config.yaml
model: "contrastive audio-text model"
gain_aug_db: 6
n_mels: 64
encoder_norm: "rmsnorm"
encoder_width: 256
text_encoder_head_dim: 64
text_encoder_qk_norm: false
init: "torch_default"
learning_rate: 0.0029
shampoo_beta: 0.95
one_sided: false
adamw_lr_other_params: 0.0022
weight_decay: 0.1
Rows from block 2 of the text encoder, named by matrix and row number. Rows with one number belong to one attention dimension. Each number is 500 + 50 x the weight over its row's rms, rounded and kept within 0 to 999. All counts start at 0. Numbers have three digits each. After the name is the row's rms in percent of the matrix's.
# v: attention query, key and value (stacked) (text_encoder.blocks.2.attn.qkv.weight, 384x128, the v third), inputs 64-127
# proj: attention output (text_encoder.blocks.2.attn.proj.weight, 128x128, transposed), outputs 64-127
v.12 100:474563498514562484422571458436482408439554471496427576496452442475485433437485488449505502427476520501426545463490545550479412435558519515529472445456490459573409566457436490581511492515536544
v.13 105:495457483497552555521587513472436432427451547519469578542556493548614595591566535571501534473626485525432548521422539478514401528563603472503457489482467573521458541463498491440467479490501433
v.14 100:485431574474533639561526552527606537407531433568536506487477494554508466441515425477430420475519493536477527461494609423562402540491567497502433540476470394599520495469464478494511569522556557
v.15 090:437595487476577430478490482541511483499513564477468522527589427545480476591604459485491589432494552537509444485589535544479511449506468564521468533510517487422518545524509514606503550523444475
v.16 087:478545480540518482528474482375464554490513521502533536370577483520475521406487453448540483512529550426441457462489557570477489395535449472439518437604550471513458520473485477587546513561467509
v.17 094:481544462529542520619518512449474517537480462486396533437465468605430540472597484523559616393528440491586458449518471513506497450448542554481542482516479555474446507542522540587483444475544512
v.18 098:513573446485552493495556423406425457523509520542534526499505521455437481422397557489538528467417508472495505463497441560548439589580445495515545475490495517446515630534588363481543532542573412
v.19 091:393529508467482517546463452595468499412517524428492537599523535481444490518468465497476490543467449574546561529453501481617455495479533571476517490493526491610445498388448564515568521483457544
v.20 109:417470435494424435500497480487476527355533534439485441471495484547440513563581548497460481566453555514511507461549405406523516481461452551528489455426565563464469523442441479513511501459567403
v.21 088:517533563476543498569533463515491553484544504563512469597505404489538400421386455514424520422476478549513457510512411554405551422548485495451503456520543445479525543543491462541545556516509576
v.22 095:486500460521450516474508501406563434499476473480535524525578430647481537502470541560525504456543509410500461463463536514500501493493582508466561503551523422431628572444552546455568514453531516
v.23 095:562495526520499536421532479527540570424511489504465476473470440553549456489545517508513540466449603468416541461462435566447399554534495429564493422608533524527397468438514428502429540524562493
v.24 098:389505619482590567469416475445499493478558479503477538477479502506483537489490461505441614454576440462465478538606404583477418465516481488468409533535495412469513537572456473497460440538469530
v.25 087:503466504534505525564420475522565473639465455500481489503512517527523498514488397488569494492498577530507532576369602406474511453499589558495529552561587511559485477550495487529494540518497522
v.26 102:405504557490520579562537556614532571510511591489515504496543508594518455483366557480501498473572539450500535496439568480506460500506444465486380528531527405578498530551496544493554531549568512
v.27 116:629529400521410504407476562390561475551470444479524615520450524574499565512399498507533512509435552427597470499554568483516499501403466507472512497480532457494455400538423436467536468540503495
v.28 096:402441534491468561462508422489461427531508484542445511479483518485485505574541486491494509581479469442342520567461437538517457534504536476548461497462558556441572480554569567520484392458491451
v.29 097:495488552440509532617536585565477634522587454647412471351458487492409453436491457450464508457528566445532458494470521457466553609546427536525500499456487498493424490492544513529553499527547491
v.30 097:613547555573496568485558515472463508445537505495440440585581430525615479497545574474491502427536460466558481410444503580486500455535466389457472568538517563589487401502495501479432524525520565
v.31 098:462431519505458538562478582435473443504375523507483497487428483538534455486529547463496489591464484575482454569587442552458503498538519442628565606454515469473482496458511544603505458506539450
v.32 104:466547459611480512501504472431504468447415518540513505529505505437492531420527478514542574477495442524502507412572528539437512480448600483469485512493489381592553494610512530514418630392448502
v.33 093:509536531538570489543518537561475476588594503556420565548461497455560499468431475485525449534579490498468578444530517430473451480472546518465500481502428507491555576452639539475513517460578422
v.34 083:507567482560442517484447527475467510471483477483484570495505516529384514551466482550489597488431480546492487460545487596468433544486462575547575604601615548490479467583489517581540471520476462
v.35 101:478517558380507511505540503541492522517566442563398521615525521489599432499532490545471485438496503450566539603597512580513496473468510483550478440397457450507508559493511438442611532519367469
v.36 099:479579423584446532448505504464472496527532398463482486526488487475530491614558459501520525459611534474526515523559603452477454493444535521573557453527493502492586472500522567524579491596574424
v.37 089:509521489549478476531442497500513443518452457523491555484514530491455423422526478486409479523484457454378522528526464514435481369432603567519492554512406508537454509443523632517497537454529575
v.38 096:496421570491515480413418533526550482564541490500441444579451481504549579550557471582441523510563448523394489480505593483468465531461543501543433481492563475529501363557451507486477569591439558
v.39 088:504438479507455526555570551637550490496543552543513462470506488510565459513618492499491495536543430561481571470488423453408563518510607505554505556478587594542643468519519513555557458537457492
v.40 095:521484482543543558497501591536532560484539486548521491400466550631486414507532497372550495440555486561483548582553541455480508566505508485542532463533508513422461559474513486472443524560544413
v.41 107:403465496539516480475560456455503397425544567575495457466575462507463428525605533456568488488587473401476616504445539471454490502620418550482507431439573492451537577590507534528467516527557546
v.42 115:447514423493409496507534462424413441498473550464483488420556491448484496427605490474464511496610416522538446554459572562478485504519464526455625456530522654393485446452528506468461518506474436
v.43 100:549496485558571464469553484515531487570447430430482562492475515416449564515503476477671559500449516512616545448583468540516417539431534507597490502566487439632537539515604471450493411474548511
v.44 116:546502432537588552589536548548552491461493513510584452460491548567464442504562554511539523576529534460521534539516537444446494569447453404485544492485467473472577488595555536465440539403560419
v.45 105:491604470450478549526534563505562555562608485612415609562504462509490530599390480563549529474528472490450510508545561505512509631540490478519395464470484460539463568549506452503653440547488472
v.46 120:471484491622496493481456499438546571596459477621500468542553500526535522519385426458589496536526542545382467469401542471472521474511559517394551543495460534546521440520458531474552451546593548
v.47 084:423482470421505522512413480540471572478471478512489560478499590451546552543530575521513567525563501532472502484508467467408606524589483426528563488500394532498531498444538513440568495551512518
v.48 107:534574562493551503436502547580451514458528548562496537481526538601575464486520410467547515524503483472522497415491409563408528502519502465545558475462381541528531542563460408499401503452505571
v.49 102:546515518495420500437614561564528472467504540596525473454555419545576503517578489474414497466581502469541500547572513599465476568579501515523475521558550487498492565592412484535444498516429467
v.50 087:555471518594519495414490536523487476509528496505578549371500520458511520514510463466509560410584466537502538578530510451466411575536564553464507477551570447450477481517471517551418571573495494
v.51 092:504549497530485578510549553553510521513503474524527433529507432520528403531487618534530445493543425481557460467462547478471499507563362454507569467514522467402495542583488498496457493525451449
v.52 110:491499484485404567532542577489500458411443459551540450503495441448471455582518593564526463512451561516563482471535461506542477528434532546601441547407551503505537473525414471532517490501409419
v.53 091:475521545579543471448524545464459476514380537615453523529580503578593386493504497555566501417532481411470462502478531540518521450470471547524516559523437539605533509506494582519494496526546538
v.54 076:551496419513426551454553467492397451513441454483468514516496524564585535516596451507468542490502474460495591567471471535497390545601566520516616478507575479405558550459570418529510476476523391
v.55 108:376493470416474507470488487450486423585525499510367544494569568568523535488477512529444559402555542503499485607520449585519477503506555563493573510507421505515444589462480555461537470525443570
v.56 098:455563512499498462440550507500482538381525459479435511564531589497465486408459600595436581500445539522476570539486378498525495479530503513436483540510509585550438559589567563433514497504468601
v.57 097:447520496570407506509442537460460487541465475507416497528548540486512473453498536466488554546387549575523503464560537508436532497470541404548512452503515492552541429575418543470534435438532439
v.58 091:448416574509492411498381476489424456575462571448574396423484529435506493527579504516386529561517484484578483494516460481530556393510522543447558487449481623457487448548463524500466507506421424
v.59 097:518469459480523564481472528444515489514520494486492458439460533426515505525511537365596545530541516537478570533550541421509449530522446475543489418530540483564516551499510489480537509544476501
v.60 103:549535493480480488406546448490554506548493448444514449444392451530503453470473454544456528394549412532429500474519546501481485546515470439528540520503567424557412464578492447582503548610477517
v.61 122:510477558481510525546539619481497569428591474551477481606510529450542541479461590428533480495419474462451520544504520492477408613519438466520473438469445541487505596556558442489469536536589574
v.62 090:538547466539576509466562577474454456397521511387468551597462514453449569481455471472396527507550423621447531493540464564431361542469506456396553471485432498443530572536582406475417496505536540
v.63 095:458466478565375517441526484441449463514410503477454447531477463537468481525447516557503554550516503480548488427445441554483485527420497510564591614501476525570537432446552563523527454484529480
v.64 096:539515598580500588455535394422474504517519465527581503426414515501586542579548485550486475549497546451514534511552461471537382546604566414520592509570513477529527557474544447449552542545474512
v.65 106:631463495585478486503515526474405554589500428562585429492477502431562439457505545462518552543544479446449481427474352548534501547537534462555477520550485520561510440587588503499567566511481393
v.66 109:484483494482535499546468539544477492513541569437458447431545478482496520409378491485582468428469579642535523464535603452497485556572562502468516535560532484566578532499530484543522461524577504
v.67 099:466495445613524458516540468469439491522521493416475426523477533576577412477413468592517431493467522543422585458556485468453516497510470476442590562434530481541524471490447521498429445407527505
v.68 100:472445492450506533438500510606426462457461446560557450482594542500600508584503485471532504481505501527543473427457431443454427446419525511494443523457574444533530475510435510531585517489502431
v.69 107:448438539473408586491480492479426558484498419428473498458484458443560481516523544586441511457417507492558541492563520497441517378529608484461535573561546499581560487434503566402550509507453480
v.70 101:512501610517551579477593512450444338498545455480459480506458573551542503458517470524460560546502512538481510534527459452592520456520630504448520477434487511596470546509409538530555458488479504
v.71 111:481471557545537536486499450498496514495482446466468562538493506511582581516515444458493445448523666525539610534492539501455499483442563495463497459473576501484395492471438493582597545530499509
v.72 103:468464456517458457527552545447564485525472565578455507411476542625472506534443557495547423449535550475599496553499514441483509543540473582439498520522527561468586503497533528445451458530557442
v.73 086:489458455534468533450418488522537476539458448520424397529485439602546510538498523520498516502562412471505459493456533582434454520553531516459499472426521527436514442569538607488596524516517501
v.74 097:585403480502528494493522466488481481471439571451568407503414632474485539443571581560431485596534512442450450523472430491546557506509577447466537522481550539525473480463563543472568547505483547
v.75 120:464511405528489525529414518460605541544572518483515491449481489633440458476482541380599526546567551557523503467410482466475480447567398589484468537529468539366455459510498501546448516602551490
v.76 105:514548551564466488467510542563451569510468448558510559582517455561534448536519486587530463496472498524559527495477451521543499468598482538545488533510473574485578432629563561559520507470576538
v.77 104:480526491530432463587545438582634478608476580607462540513555520485466489545537502517488528462603525444510485448536525523463499558493421579513490525510559402509542599584561554431550506510537475
v.78 086:506457531511449446529453526519568491528600634464496390555482534560529577414540505547585533537559533419429518482469540510495469538437468543507566546458536433544550431547472487586529481575551459
v.79 107:368507484499451456509435507500433455462424488470406538547544498528541519521489514482508491406478483491528555416508485425374410572392443522463564565518560461555507555510512503527502476498524472
v.80 095:403454477503496481492521442531529488542447449498401458405388483511486591520517411594428457487506594508534494408537443412454503498504465492557512506507555588508503532531513520526505449532562528
v.81 098:396469548530492533502510463453506446508496541448407470471514484562457584445478544446447528555630493508566459436446477525513517517439601576504458556543602569451584462557485571548608544573496474
v.82 102:468462496549537497512511497476519481592483462515488568550500527527430415463498466463506576550501447408478420499489416501529459522523452498538516472371462382505520442624465528494486453487500524
v.83 109:396444468514426557542450576523536506515447504438450594331537486454455551504414525498425523515499562475471472526557509485494449512527429507490487493615447460579485592471479553487532483538449565
v.84 126:485525552491472521457516518469463538482479471422480507581424523544553542580546469561412591485522572434526505460483382517451432508512457387503540500482469547507457501428428376515519562544482516
v.85 118:570454477463534531536513504528425548595498488569575439532459436475495526484546465544501528525522533389485409474542411500549551510531533405508594474464479534521570414458467470493488501486415442
v.86 081:540467554484431526507524431505510550547479488460541540533478477641491586428551401586483552535509495509356539575523501340498434480475494466516507435446443433501573481509470512488516495416514547
v.87 098:444549416548511441589490499562567414615457486475384510512454549437492465473420462596474501405410522568527558442526535514495559579428486519460474562513583493533487535437459476536490496503509559
v.88 100:491423537597572494497483464456466496555469520515477476497431497537578483533506462572625491520554486525602526474494462445453393496517549459483500619518489558444573484585478516527521491514545540
v.89 082:534487391476473572535531540528508534476458567416514495522464535486523550354494442513431458466498456473493478520531501529451530517497429470511620500483547502588553493524504557604440515452510471
v.90 109:461500524526529473543421414586512490600387482368526451472482519447568500424529521526456458512515570468637530464470514531502535559485486400503514482461586533467445462501486552550567594502432468
v.91 089:494504424470472444473487461484514507475508485502537513477475456400532521501511453538547510610561567474540469510467600533471486643519482385520464497586505536376467524514461570500512558515459487
v.92 097:504467473425446519460528507439482532552489511543512486511448461467473519420466465519392482551451370446383418466573458525510588518486456526588524520485497516527496457533572490418511546369481484
v.93 108:438474542489356582443540474433474492565435508565464490407449524483513542486507519529363498499537446410533475482537465491494522520541539486516531570542524555489594469536565550420522565480482487
v.94 084:480460477570521473509486431559472525423568540434444477455556538404532576475512573491479479542565579505472443562455503495451481475548429454546544464440512496509484516545456413569454460522494451
v.95 093:489440490553507595497439487472597510581529410523577512473508467500523506467482490560575513559477493527438552575492543469450440441518523502527530465400500499478464518535556561496562402542453605
v.96 105:464487565457514476601483531531572489585509496396469438509485539504532536428480467495457518504482478415470543471589531598487450497473498508497533546493477447537509572558434491565529469496502425
v.97 123:540528509428429432516490554455426594544437498467473563560448456540467546560471502508494486458502523509484419439553442400543467562529432483548458543538434561521576531371556444505528513457620438
v.98 091:510485397475562485506510544585587561483470557443560473531577535545417525535513515504500535499469488553501516441434583515523487413447466531512504507512473490538508525533500478514534469606557572
v.99 118:512435436544506521514523532522404477605370486490504457484431572508500391418469559517500485559450393468530428475453398466474519488452504557491617566463505566504480485546553541500537508450479519
v.100 086:453633457496464489532463543556494455509468509429462540489535470482520493548390434487504511468456506532492442463458570563513522548470442506500425600544442498497554502432471501550497520458477565
v.101 094:458517503525532465555490427398422515455519481553451492530485418459520497538520529501484566459563552507382520538517527493451467461579494457528484535494477493454470543466483408510489542522500426
v.102 108:534580566411518432430448450533437574485576502487562570473573518529455573546408434485507469499482604588585461443478500419459432550407490433521456423518539472528453455463477446487463430498534554
v.103 079:507505500530535479481528532568477476502437575464449454501514621535572465476565513612576461467447573626577579538470592494511515507526508538439585560525566511537455491430429435546525491464514519
v.104 122:518539497524453536471536524480562395516520528567461480454430478460397480463485505510450510484496392580413520545576546502448512446491556548467501438553539493551476630534491539465490493470429528
v.105 094:546528355532478461552552555506489589530518479490483503568492521541578519583532536557586531471494523463475557455435469474470504502515399497394496459513463536543435518392459485511427564518568482
v.106 119:409419559561476539509455493530566484487504472521459535430512462592522576558558454485460482481528604472614550497514380495499519558463465529585483524541502580424608458476455538560492461585554575
v.107 082:494486408569463570482487557470469501513470450553441528429337496441544490457551554552458512521532545530515564602512457441472500498539434524493557549441378572524545543551533467505529543541457542
v.108 093:574530419412388460466460397537471453502532486429522486453474445485503509478486507499537567448536423579456475479517462478418459505497534495508521526438511491564584455573553456515508537417500459
proj.12 101:418516443459481585508527557548531513662502583639378430501524522528455468454502522572452360486523437450515539482487446459446488536524470478532544496507455511540483476450542489455493429504427503
proj.13 109:550442443524397474478453605576581511531453437547536494485506521640478492482492504562556525462533514499532486517571388527517503521542495558522460550479560471430544533483524517489514606426504580
proj.14 095:456527468457466508416420470525510474629465498505473586605505567443412445557484497493632462554411377472544468540525420594509498508527460431516472449504410437468541576508539523492463420506458560
proj.15 090:474474563516563494552455482541456505525516493457473402377443541506553450493418545510556492537568485498513536436417430537479553460511489459528583483513461543542522496490524532512490478465548524
proj.16 086:519445537549534530470525529590498473510399584564479499565490525508522487513547511559437405536506562523422480561534444447456458498461529445438459530424428450528499518538593447476502485536512390
proj.17 099:495473575539528478412525446596491536405458554546518525483479540511581511520518486424492427580590531526576407603553463481478558475542473469511515495501582469540531409515487520511483616524512466
proj.18 093:553540572493542463519482520429524500535535542577507498390526448560558450546577438546484452507519438469437543459463474418475474505437447478497436403573485531585444473563474591512544461555439530
proj.19 091:490544455476505497456570578501493537612598471522477449551469591495485494426503470546487465427416499481495518459461548594431575521473576601549498538519515486475572561569522556493504420529460562
proj.20 105:606445526436570435537578594498481531582540512473485544484443563443489485476450487479449550428512540460541462556463535602447541492431484469494511558562537459497546468572494491506521580514451476
proj.21 088:428474570454510564444431478500525399452518576478461472489504592577568542574576449505564496455474565447595496550496508443505483576524496480527518394566449497551507479520488467428552475503509534
proj.22 087:527420517518395499490559444474532471548465478564440587538442519386496570508523485349510512561527493534544522612444479488466565459499495512532503481542435471546432504540467552481480514489556561
proj.23 094:505479461499479534607480559528428466573519461472512544500499562485488448507592511491621473458471517577530592448512446423518449577536491539457487559486442442499581566456451492542500468482602532
proj.24 096:447548531471573510482434450526479529588429495535462437483506495566460433453468464480588414486473479416527568496442456453494527548522481447525545410471465517526444555415502450453490522570533379
proj.25 092:468529473489386498418568479528445536394489536525453486536539465450498553464559527572485485602619532549593383538461511521426555508534555471477473528513444444460501412450556553502475450477446490
proj.26 100:527431434483512500423592501520538458566461501486484430653542519432495455479527520533484510541511510488569445650501492530562475520566647490483560492451509501526498447483538493572522380495461481
proj.27 105:474498482499577520545542468528450435429571493528463558425466434411435467498531557524399463482541478522381507433536499574370487456455484573520513520411503528580506595471517484545441523520408551
proj.28 102:534460410508499463531558497523467595522421425587445454603534481510448506401508467501543467579496447465524532573503533472506522531525522537493515487431444528522428466352530512490461558554492491
proj.29 098:498552534509516553470554419537548420442407553459556529612560530465543520571528485592515548526467528518494441564451560471581437518502479430420481557494524594388576416475577433521465464466412565
proj.30 094:412505449519482471505455459510605521513497468419520572458528522565498483524537581464590520560520484508424488568542434453535433660574540496544526456555518454495433564467435464462538532504511440
proj.31 093:531577551477517467445511480519471541530502452544442579512499440386491594496513368534511521568495403488474457509530520392581460460521423523474403446452458483559477485457512552500469552489447549
proj.32 097:468457516483460504457443500469614521589459562552499540470501520472514556499455513357508447404466485492490479509537527423557517492472512483523553423489464463553487597588528470418581474574543533
proj.33 094:517538533504410560485528439439555502385484492468551546496631486516517520492503526481515469517431445509495516507568518540584490470553529475487600463499578496554492417515518539543527521513468505
proj.34 079:417508523455542422543510510535427550532578384464461487509537556555530473413557432544505496475516478466499497449431569424513515472421457566488406550376417562501464588373481495484480534530495528
proj.35 097:480493511473603583417456530486505490516476489553494425448432501501436498539399556497583482472528434454398482393485502577485522607534438564538538476560480498525503534530484480454523550540462534
proj.36 094:489465511473513597537456383539589506525538502515435539459597448437481551442404546492547463578484376482453518440537530563471565424415520510491520548543522497565468490496506570487439516531484556
proj.37 092:465426474584436510499476499564442489433482552491581416633423558414567585547516479457435497457477520529567591436489616479564532455481498474485525534429531478547520453522486438449487517473555466
proj.38 095:446423372479506592542482462501521599584492503524450582449552482527442457447422497411550568507462526461510455552517425481487565576526564553529553496544473541499506612463521500460482502541556503
proj.39 091:487444490414495439425509529511470466554394453449475508612531563459540541432431480469509499512465500469576380630508582467556451527497500494402469449539487449461444369455476552510486519474524513
proj.40 088:515462485408466530484520475552515509493431533524455547537641477422504416420484490512379506502423503445450392531472491605580498439439465457515549628538599497484498396503516430536532460457501503
proj.41 114:575444455510435523435537470563531517553400503588458517556529528534506448471456473489436415638475501542506427513505502538533489532471558463508511527519536462451453385476531526565559443546441432
proj.42 103:593468504604511443474495502556523456427458509528532538428527491540570566537475489484516558460387550509483483495417432422459588448417501444465497541523578481505475470493469452546479550536501581
proj.43 108:472639463456445543511479446415478500471494467508498457435560386538448479366480504495438391449530467602368530414559523439476457419516523544540502463462523570451477529482446563501446507488440499
proj.44 122:550496481443399458478428475456548406423407456471468546493574455438484576568589515450457571520492517516484437501497535461564422537523479476432516434492485474456436432437478445645500386501530559
proj.45 108:453463537511512546468521448579540404453450508583530443521483584483497426527474522562575523522531464462528504451471461574514446469528440650519474512434466616477540514465555537517457518440456562
proj.46 108:434463407521414572578580420535529449469523518495498500531610460552535477493535507506479514562552490456497468551534527524515477517508583466530479558519539486488510471481506467471477498418464444
proj.47 076:589448458574492488498501562511633383510537503567480540498513440492554544461396502441509528526429524522485550472512480542542389509436523599411449495486549479495509460521525447572435502446552566
proj.48 106:465464549422456504572538490480481492566435601554431496505448545470490494580531511511479372434507579445494464595607445479475477549550441457435488510500522426458532526457479458511580572508471496
proj.49 097:508482550472605532530479501589455520522452520449502542461457519483435453487473532559549538519485460537548385531497441519477530461590401434541525603551507513495480521412486519459550544562513464
proj.50 070:409409484434490570539429407565511551495459530497467503513590414557538452473522483531421572544461562486575529459529480472538551473419392475537542562485503545540454491480476457411452424497510511
proj.51 088:504447525526575474526467424498502536501459563511537494538562503471555457544584477348532523562494455458451477510541390493439461603493523509474497490520529462523458549499438591488598448487478503
proj.52 102:528484500436551414506512488517481627580579489452577560534418495485432547503485536478567566507519376464428502469510479485477583522513516491524567533465437491390427656474510549404534597524545543
proj.53 089:492548493522406576508519409521565452421432493613477539506465481468516496538570501499498484652532497566525415611571548497549476538550517469527463436490586505532500462464541512490485524531494521
proj.54 084:530516474557514430533502463521477453500451530570501403506529446468491451453520474499527393529505450524501540499480513443495495505473446433412445485499558485608489394460389603500516570483461584
proj.55 104:531604563568472537479568491514469418389444419592476490481391480500467556493500451523522473519543496558558473417433542438513503491512420520568421491444552553559500431370533442503464554503544470
proj.56 088:443530517488494477557473556559531370491434459541513428563459571603513504565610452543589456430498517501622523517476581494521477566477489527515390531452497486454530463438425404463531563523485423
proj.57 092:464563491429544538541484462578536461528555517495507520517483467423430544540470516603505499463535482416473477431544537477496511504513587537472553515437425540485557637482494467492485581572405617
proj.58 095:578443490519650456563497504469479571448536477391554534443492466598474490527471483494520543467458537421512461486561489490434556488402632423545536489571589464473529518531438498465516472558520487
proj.59 087:554452541533481559438602502547549475497467625545492515501560508511469477517490483511401406505505421451469333468527426539470483445481493422415566508459492457461490534495607463525494493485509399
proj.60 103:411453494521562535518478499607448543519446594579462539556533539593498425489584490519523458580512538488474527541546458410481466422496475492529470492499407556541546546486499549500479424588485438
proj.61 114:508458526518479510438478483544550471534513526548519597556453520446457455585497434570521506559530460453583462480519439600561495523511427532475429495425481439477538504493498436661508495446474442
proj.62 089:388544492404493463496444520551466526622560462478512465460537541575520539392520412522528368400367479398449579454523444480477527431545566495540471495437521517547445548434470483545522524484477501
proj.63 096:504481454543553523505516406577500478455470411507489512472475440463504532507541503380585486509452464517497478496543519458495565457499579507483499425478581483472489507476470558450404609508528456
proj.64 102:431497500432580428553514518509556538574494541440461437526547592488538488439505533445479411539468491495409520419449526465564540547453543559514491451530420471527498478523545483615570416503508507
proj.65 104:437542608417537450498544548493541450464482469492377493460422490425494418546523448417523468444502603431484501489528501516510475474493523547544547458443465448493515570499445546512515386541617559
proj.66 114:500542521588621551513444469530500589441539442509531541553545498561565511544543485513489426533482484508449470572506501589473516515524525480503486462484444575510417417483515576507532504522470527
proj.67 100:472494473494480539425458482567384461493502578532524547487551449497471524402545581467469553503462549480514457550475527636612473487526443528632433479457553568518460489472413496484536505475448452
proj.68 088:460628631566435457523468542417480520467558533478444504523485414485525520533522509537484372522439511592496505481508517555478470549555434492516469523497476540444378489407522580572503510507506533
proj.69 105:493439500511593500548515539573542466519476520543516469502602566491554459453509487456488517479486517472564465484631566460525526522544437512510510475466432547464467522541557480576521514463559469
proj.70 111:476517513468500457569521535512537529504435541473556549442529532523387517556485497509535418568436440469516581473483559526508450530546360436579522470511458517435482577475543373448436528468578444
proj.71 119:570486484516472497535546418528471483402560514539500534470429499522501562561507552449496548444536487593463515424555515469520491574495487512458513485498481459469458536511532586465428463522455567
proj.72 105:507545535581520536450412540493408486482504387470469524524541435521514472481628521501492538557554480476477446475453500578459435567436520468514513492488559446580501516608464483570574550406491439
proj.73 086:470543577489455497526516555435560511459465522503555514449470515559552526515510536493489474399541524576449504481504395500449541500535392567479461558590567541454562508494488450446468516475502464
proj.74 106:453582462515507529524558558534517489547497482571521558513520500418485381459491430490506521516473571539577516477513553540487424524536473553558545455477458585469426585544506479511547492417544490
proj.75 131:549514521508491534398496538475541537501466457468395456594437435421537611561523477519481539349539500433401446451444507504429449471449551465506477507498610467502555597571507479509574533560492503
proj.76 098:499509524573535459453519533507565429431511524509484531460559532518496519505487444489454467489569442441482480416538522473436563462523562506459521507525546545457581580462504367419536500431446444
proj.77 105:528595488539471554473472571417437504395571414465531442499483419550577483466532483500543449499594535552442516545465462528492483468423589433409480591540547480561511407586456500572436484403424447
proj.78 089:463540436502493492458531560507455472493420432541520517437457528491455450518496518594430473469483402456542488498433542517528434535557412369468468546545481488493396535657428537492434533465549431
proj.79 110:519453562539475520444450455536414464338530472581630471436502486585515520475544510466470416499536484558456460532478510587555556530545560439425419545541507546562521380485496502463403524418476521
proj.80 097:496541520527528526509521581503450434445510480560572503558601568457571489487630492384495533445564442525389495486491561545487481529460543605447492400504472529607486451517529558502526531473432450
proj.81 097:512561588552505550552512548502452464459486534522596506525487475461531558577546480452519541392519495546460502527473532520402435529546442505453544477449565575491380593546459453435479517424588509
proj.82 097:523544500513432478507522545383523466500493579473533476440522469564533511473557483556489482530529443553456607425445534553444582443472523464400501541597575532447463484452452488518511494430503475
proj.83 117:567535572378459495494415506561495524449514454573513454539553435542535574493576405443505506459538496489475543481482429398435536462454558537481491495527501527526542401492533439467373508493489516
proj.84 130:495443490391481467502595474552493407483482557526487465451570558408451562464505513484476516509377466441467562506485562435496521474491507555572459470534429507542510503522475450423438465494496507
proj.85 119:383570499496509477485555602466550435582481584467420449515590515449496515444501475507511455506449516535517577490505537536455448550474492576520461428441447512429439544547498583559573482498567471
proj.86 081:462574521460536454519580577492446425522536530495503423497476523490474453513429487451557457583443488451536510534414503593604451560489438469520535509582571556526508506474483405540439485469473482
proj.87 103:560427465448567564473476383497386535398489462466517514496601462573501553511536511451435548481536474463496479567589510568472496458517533427528459413507493537524574436550416566414501475452439457
proj.88 104:478521560564490538522503432515441456441533471533492522508516537506547504526566590513402530454539510450382498434431528601476621526484513503470552463549522551513451533426427442519537520541495546
proj.89 084:427488488428514473413546468515424447432565536495438441478513516551484461537461504482542496533465496456508511461370481470656500479493497464456452543471457521493417470509570557516515505442475457
proj.90 122:419560533520481585552524513565539580459555577505485521504533467487564522475484503443461467432484461562430491484552504481549480448594516545484536510511526626528509513566498596463541430491506501
proj.91 095:483503514484585559544490468586557548549428488452494501485538542489552430502482515508424523449492524440463478517530446372537537426561528523454510565472448570548507532493468529427527498548562511
proj.92 096:431562533466514434531511597599452434579479523489532517470522561482508424527402438460590595532512598493545538545463450516584424431479495501508468539452540481463444552395462480527487420497492519
proj.93 121:462571568491539470553495653577428454455526444526541525539572532532507414500535494471615545593539626499457527475479450562531531562487482541479554513514524497597441525513476480598501459464493438
proj.94 086:463503483424529519525520434458390507473472500476627469479462549490481472518532453519466430462368472500453433523422467428560426508481456559449477597508442452520375507527509521465542474552578551
proj.95 096:520438477443467504537505448477438471462431499474501520490448517523514500502562580480440552377558429486508515402487514449474549469463441493490436514584559472423548514477427494568507480535469502
proj.96 109:522473440456528521439522558439478494389478496481533468437475520483471534462498549464475534402490443551506541572430556509586435464452492503490464478528503471568471387593471632440450510432485474
proj.97 124:494553531544577393472509544621568388525482422537421405497613552436533450517499451457510556513480571469515574538459499497443513481423572529541538445416476476446441475380477509428459476564483549
proj.98 087:582489497559448538496477506403449420459494521528464601505431453453496546492491487526535545478570432515560442520486512458453471509498463551428439463484530494444531484545455527497450575417416503
proj.99 121:422532558491397518449426565569475481397514470576446536486510439519571485488529485396489516467554577542440526429507546587454511477523549459532455442541604540500556489447540425481497506456509508
proj.100 085:553410603512599521551479364577478515436505474457568499502563585541493587527481411548486526493516523483507490560562451453471504375531524463456486595462520524471479520485427513398519526524472514
proj.101 094:521559485422560431505532522544495569637500497485584448480502539487510483518516521467542547504397507566532495540479442584613548521494516568536501478493381448569427429426505673511548438585561498
proj.102 112:515507520536532426540480513539542487509468477565485476541509541489508468513591459525485456568489428468476438592510504494512491567542523577482484497467473447509419484497446607553464565631458478
proj.103 070:430423431527569608446497468560441473400479462504522564483542420479419527484464502495457462530379480484600448553523540581524441470534484444614459482474448554523515578533519455454487480464477513
proj.104 121:546505477391488506538479499416477539535474465419537522506449481566477469543464569472577536552528457431578498527475432498565549480471479425569507445561431497535618383477459426543429470452484472
proj.105 100:498393475457569545388564510582533469533474499493448578526518543457476540488512503541441579446490592419608502518503528476469486456510552524600471537515481536450593552557483427420542530542463533
proj.106 127:526499504505428498451495494480408401410502443523495541545581487438498588466567488514443468466551403456444484447495550477372511530489541500439495432486521532502482548568484437446473566468416455
proj.107 084:467548557386507461524541466548502486467457466453462395504525455460456489561491457432464507447495447461477474421447471571506440529491561476549505473570530432564578502482485488463441440490557481
proj.108 099:510466593505610499567571574441552498526435476552503487561515534530492481500511486550490451498492621399570469590552476599574520479568507591535513532543523578518463514480459647555525444508607493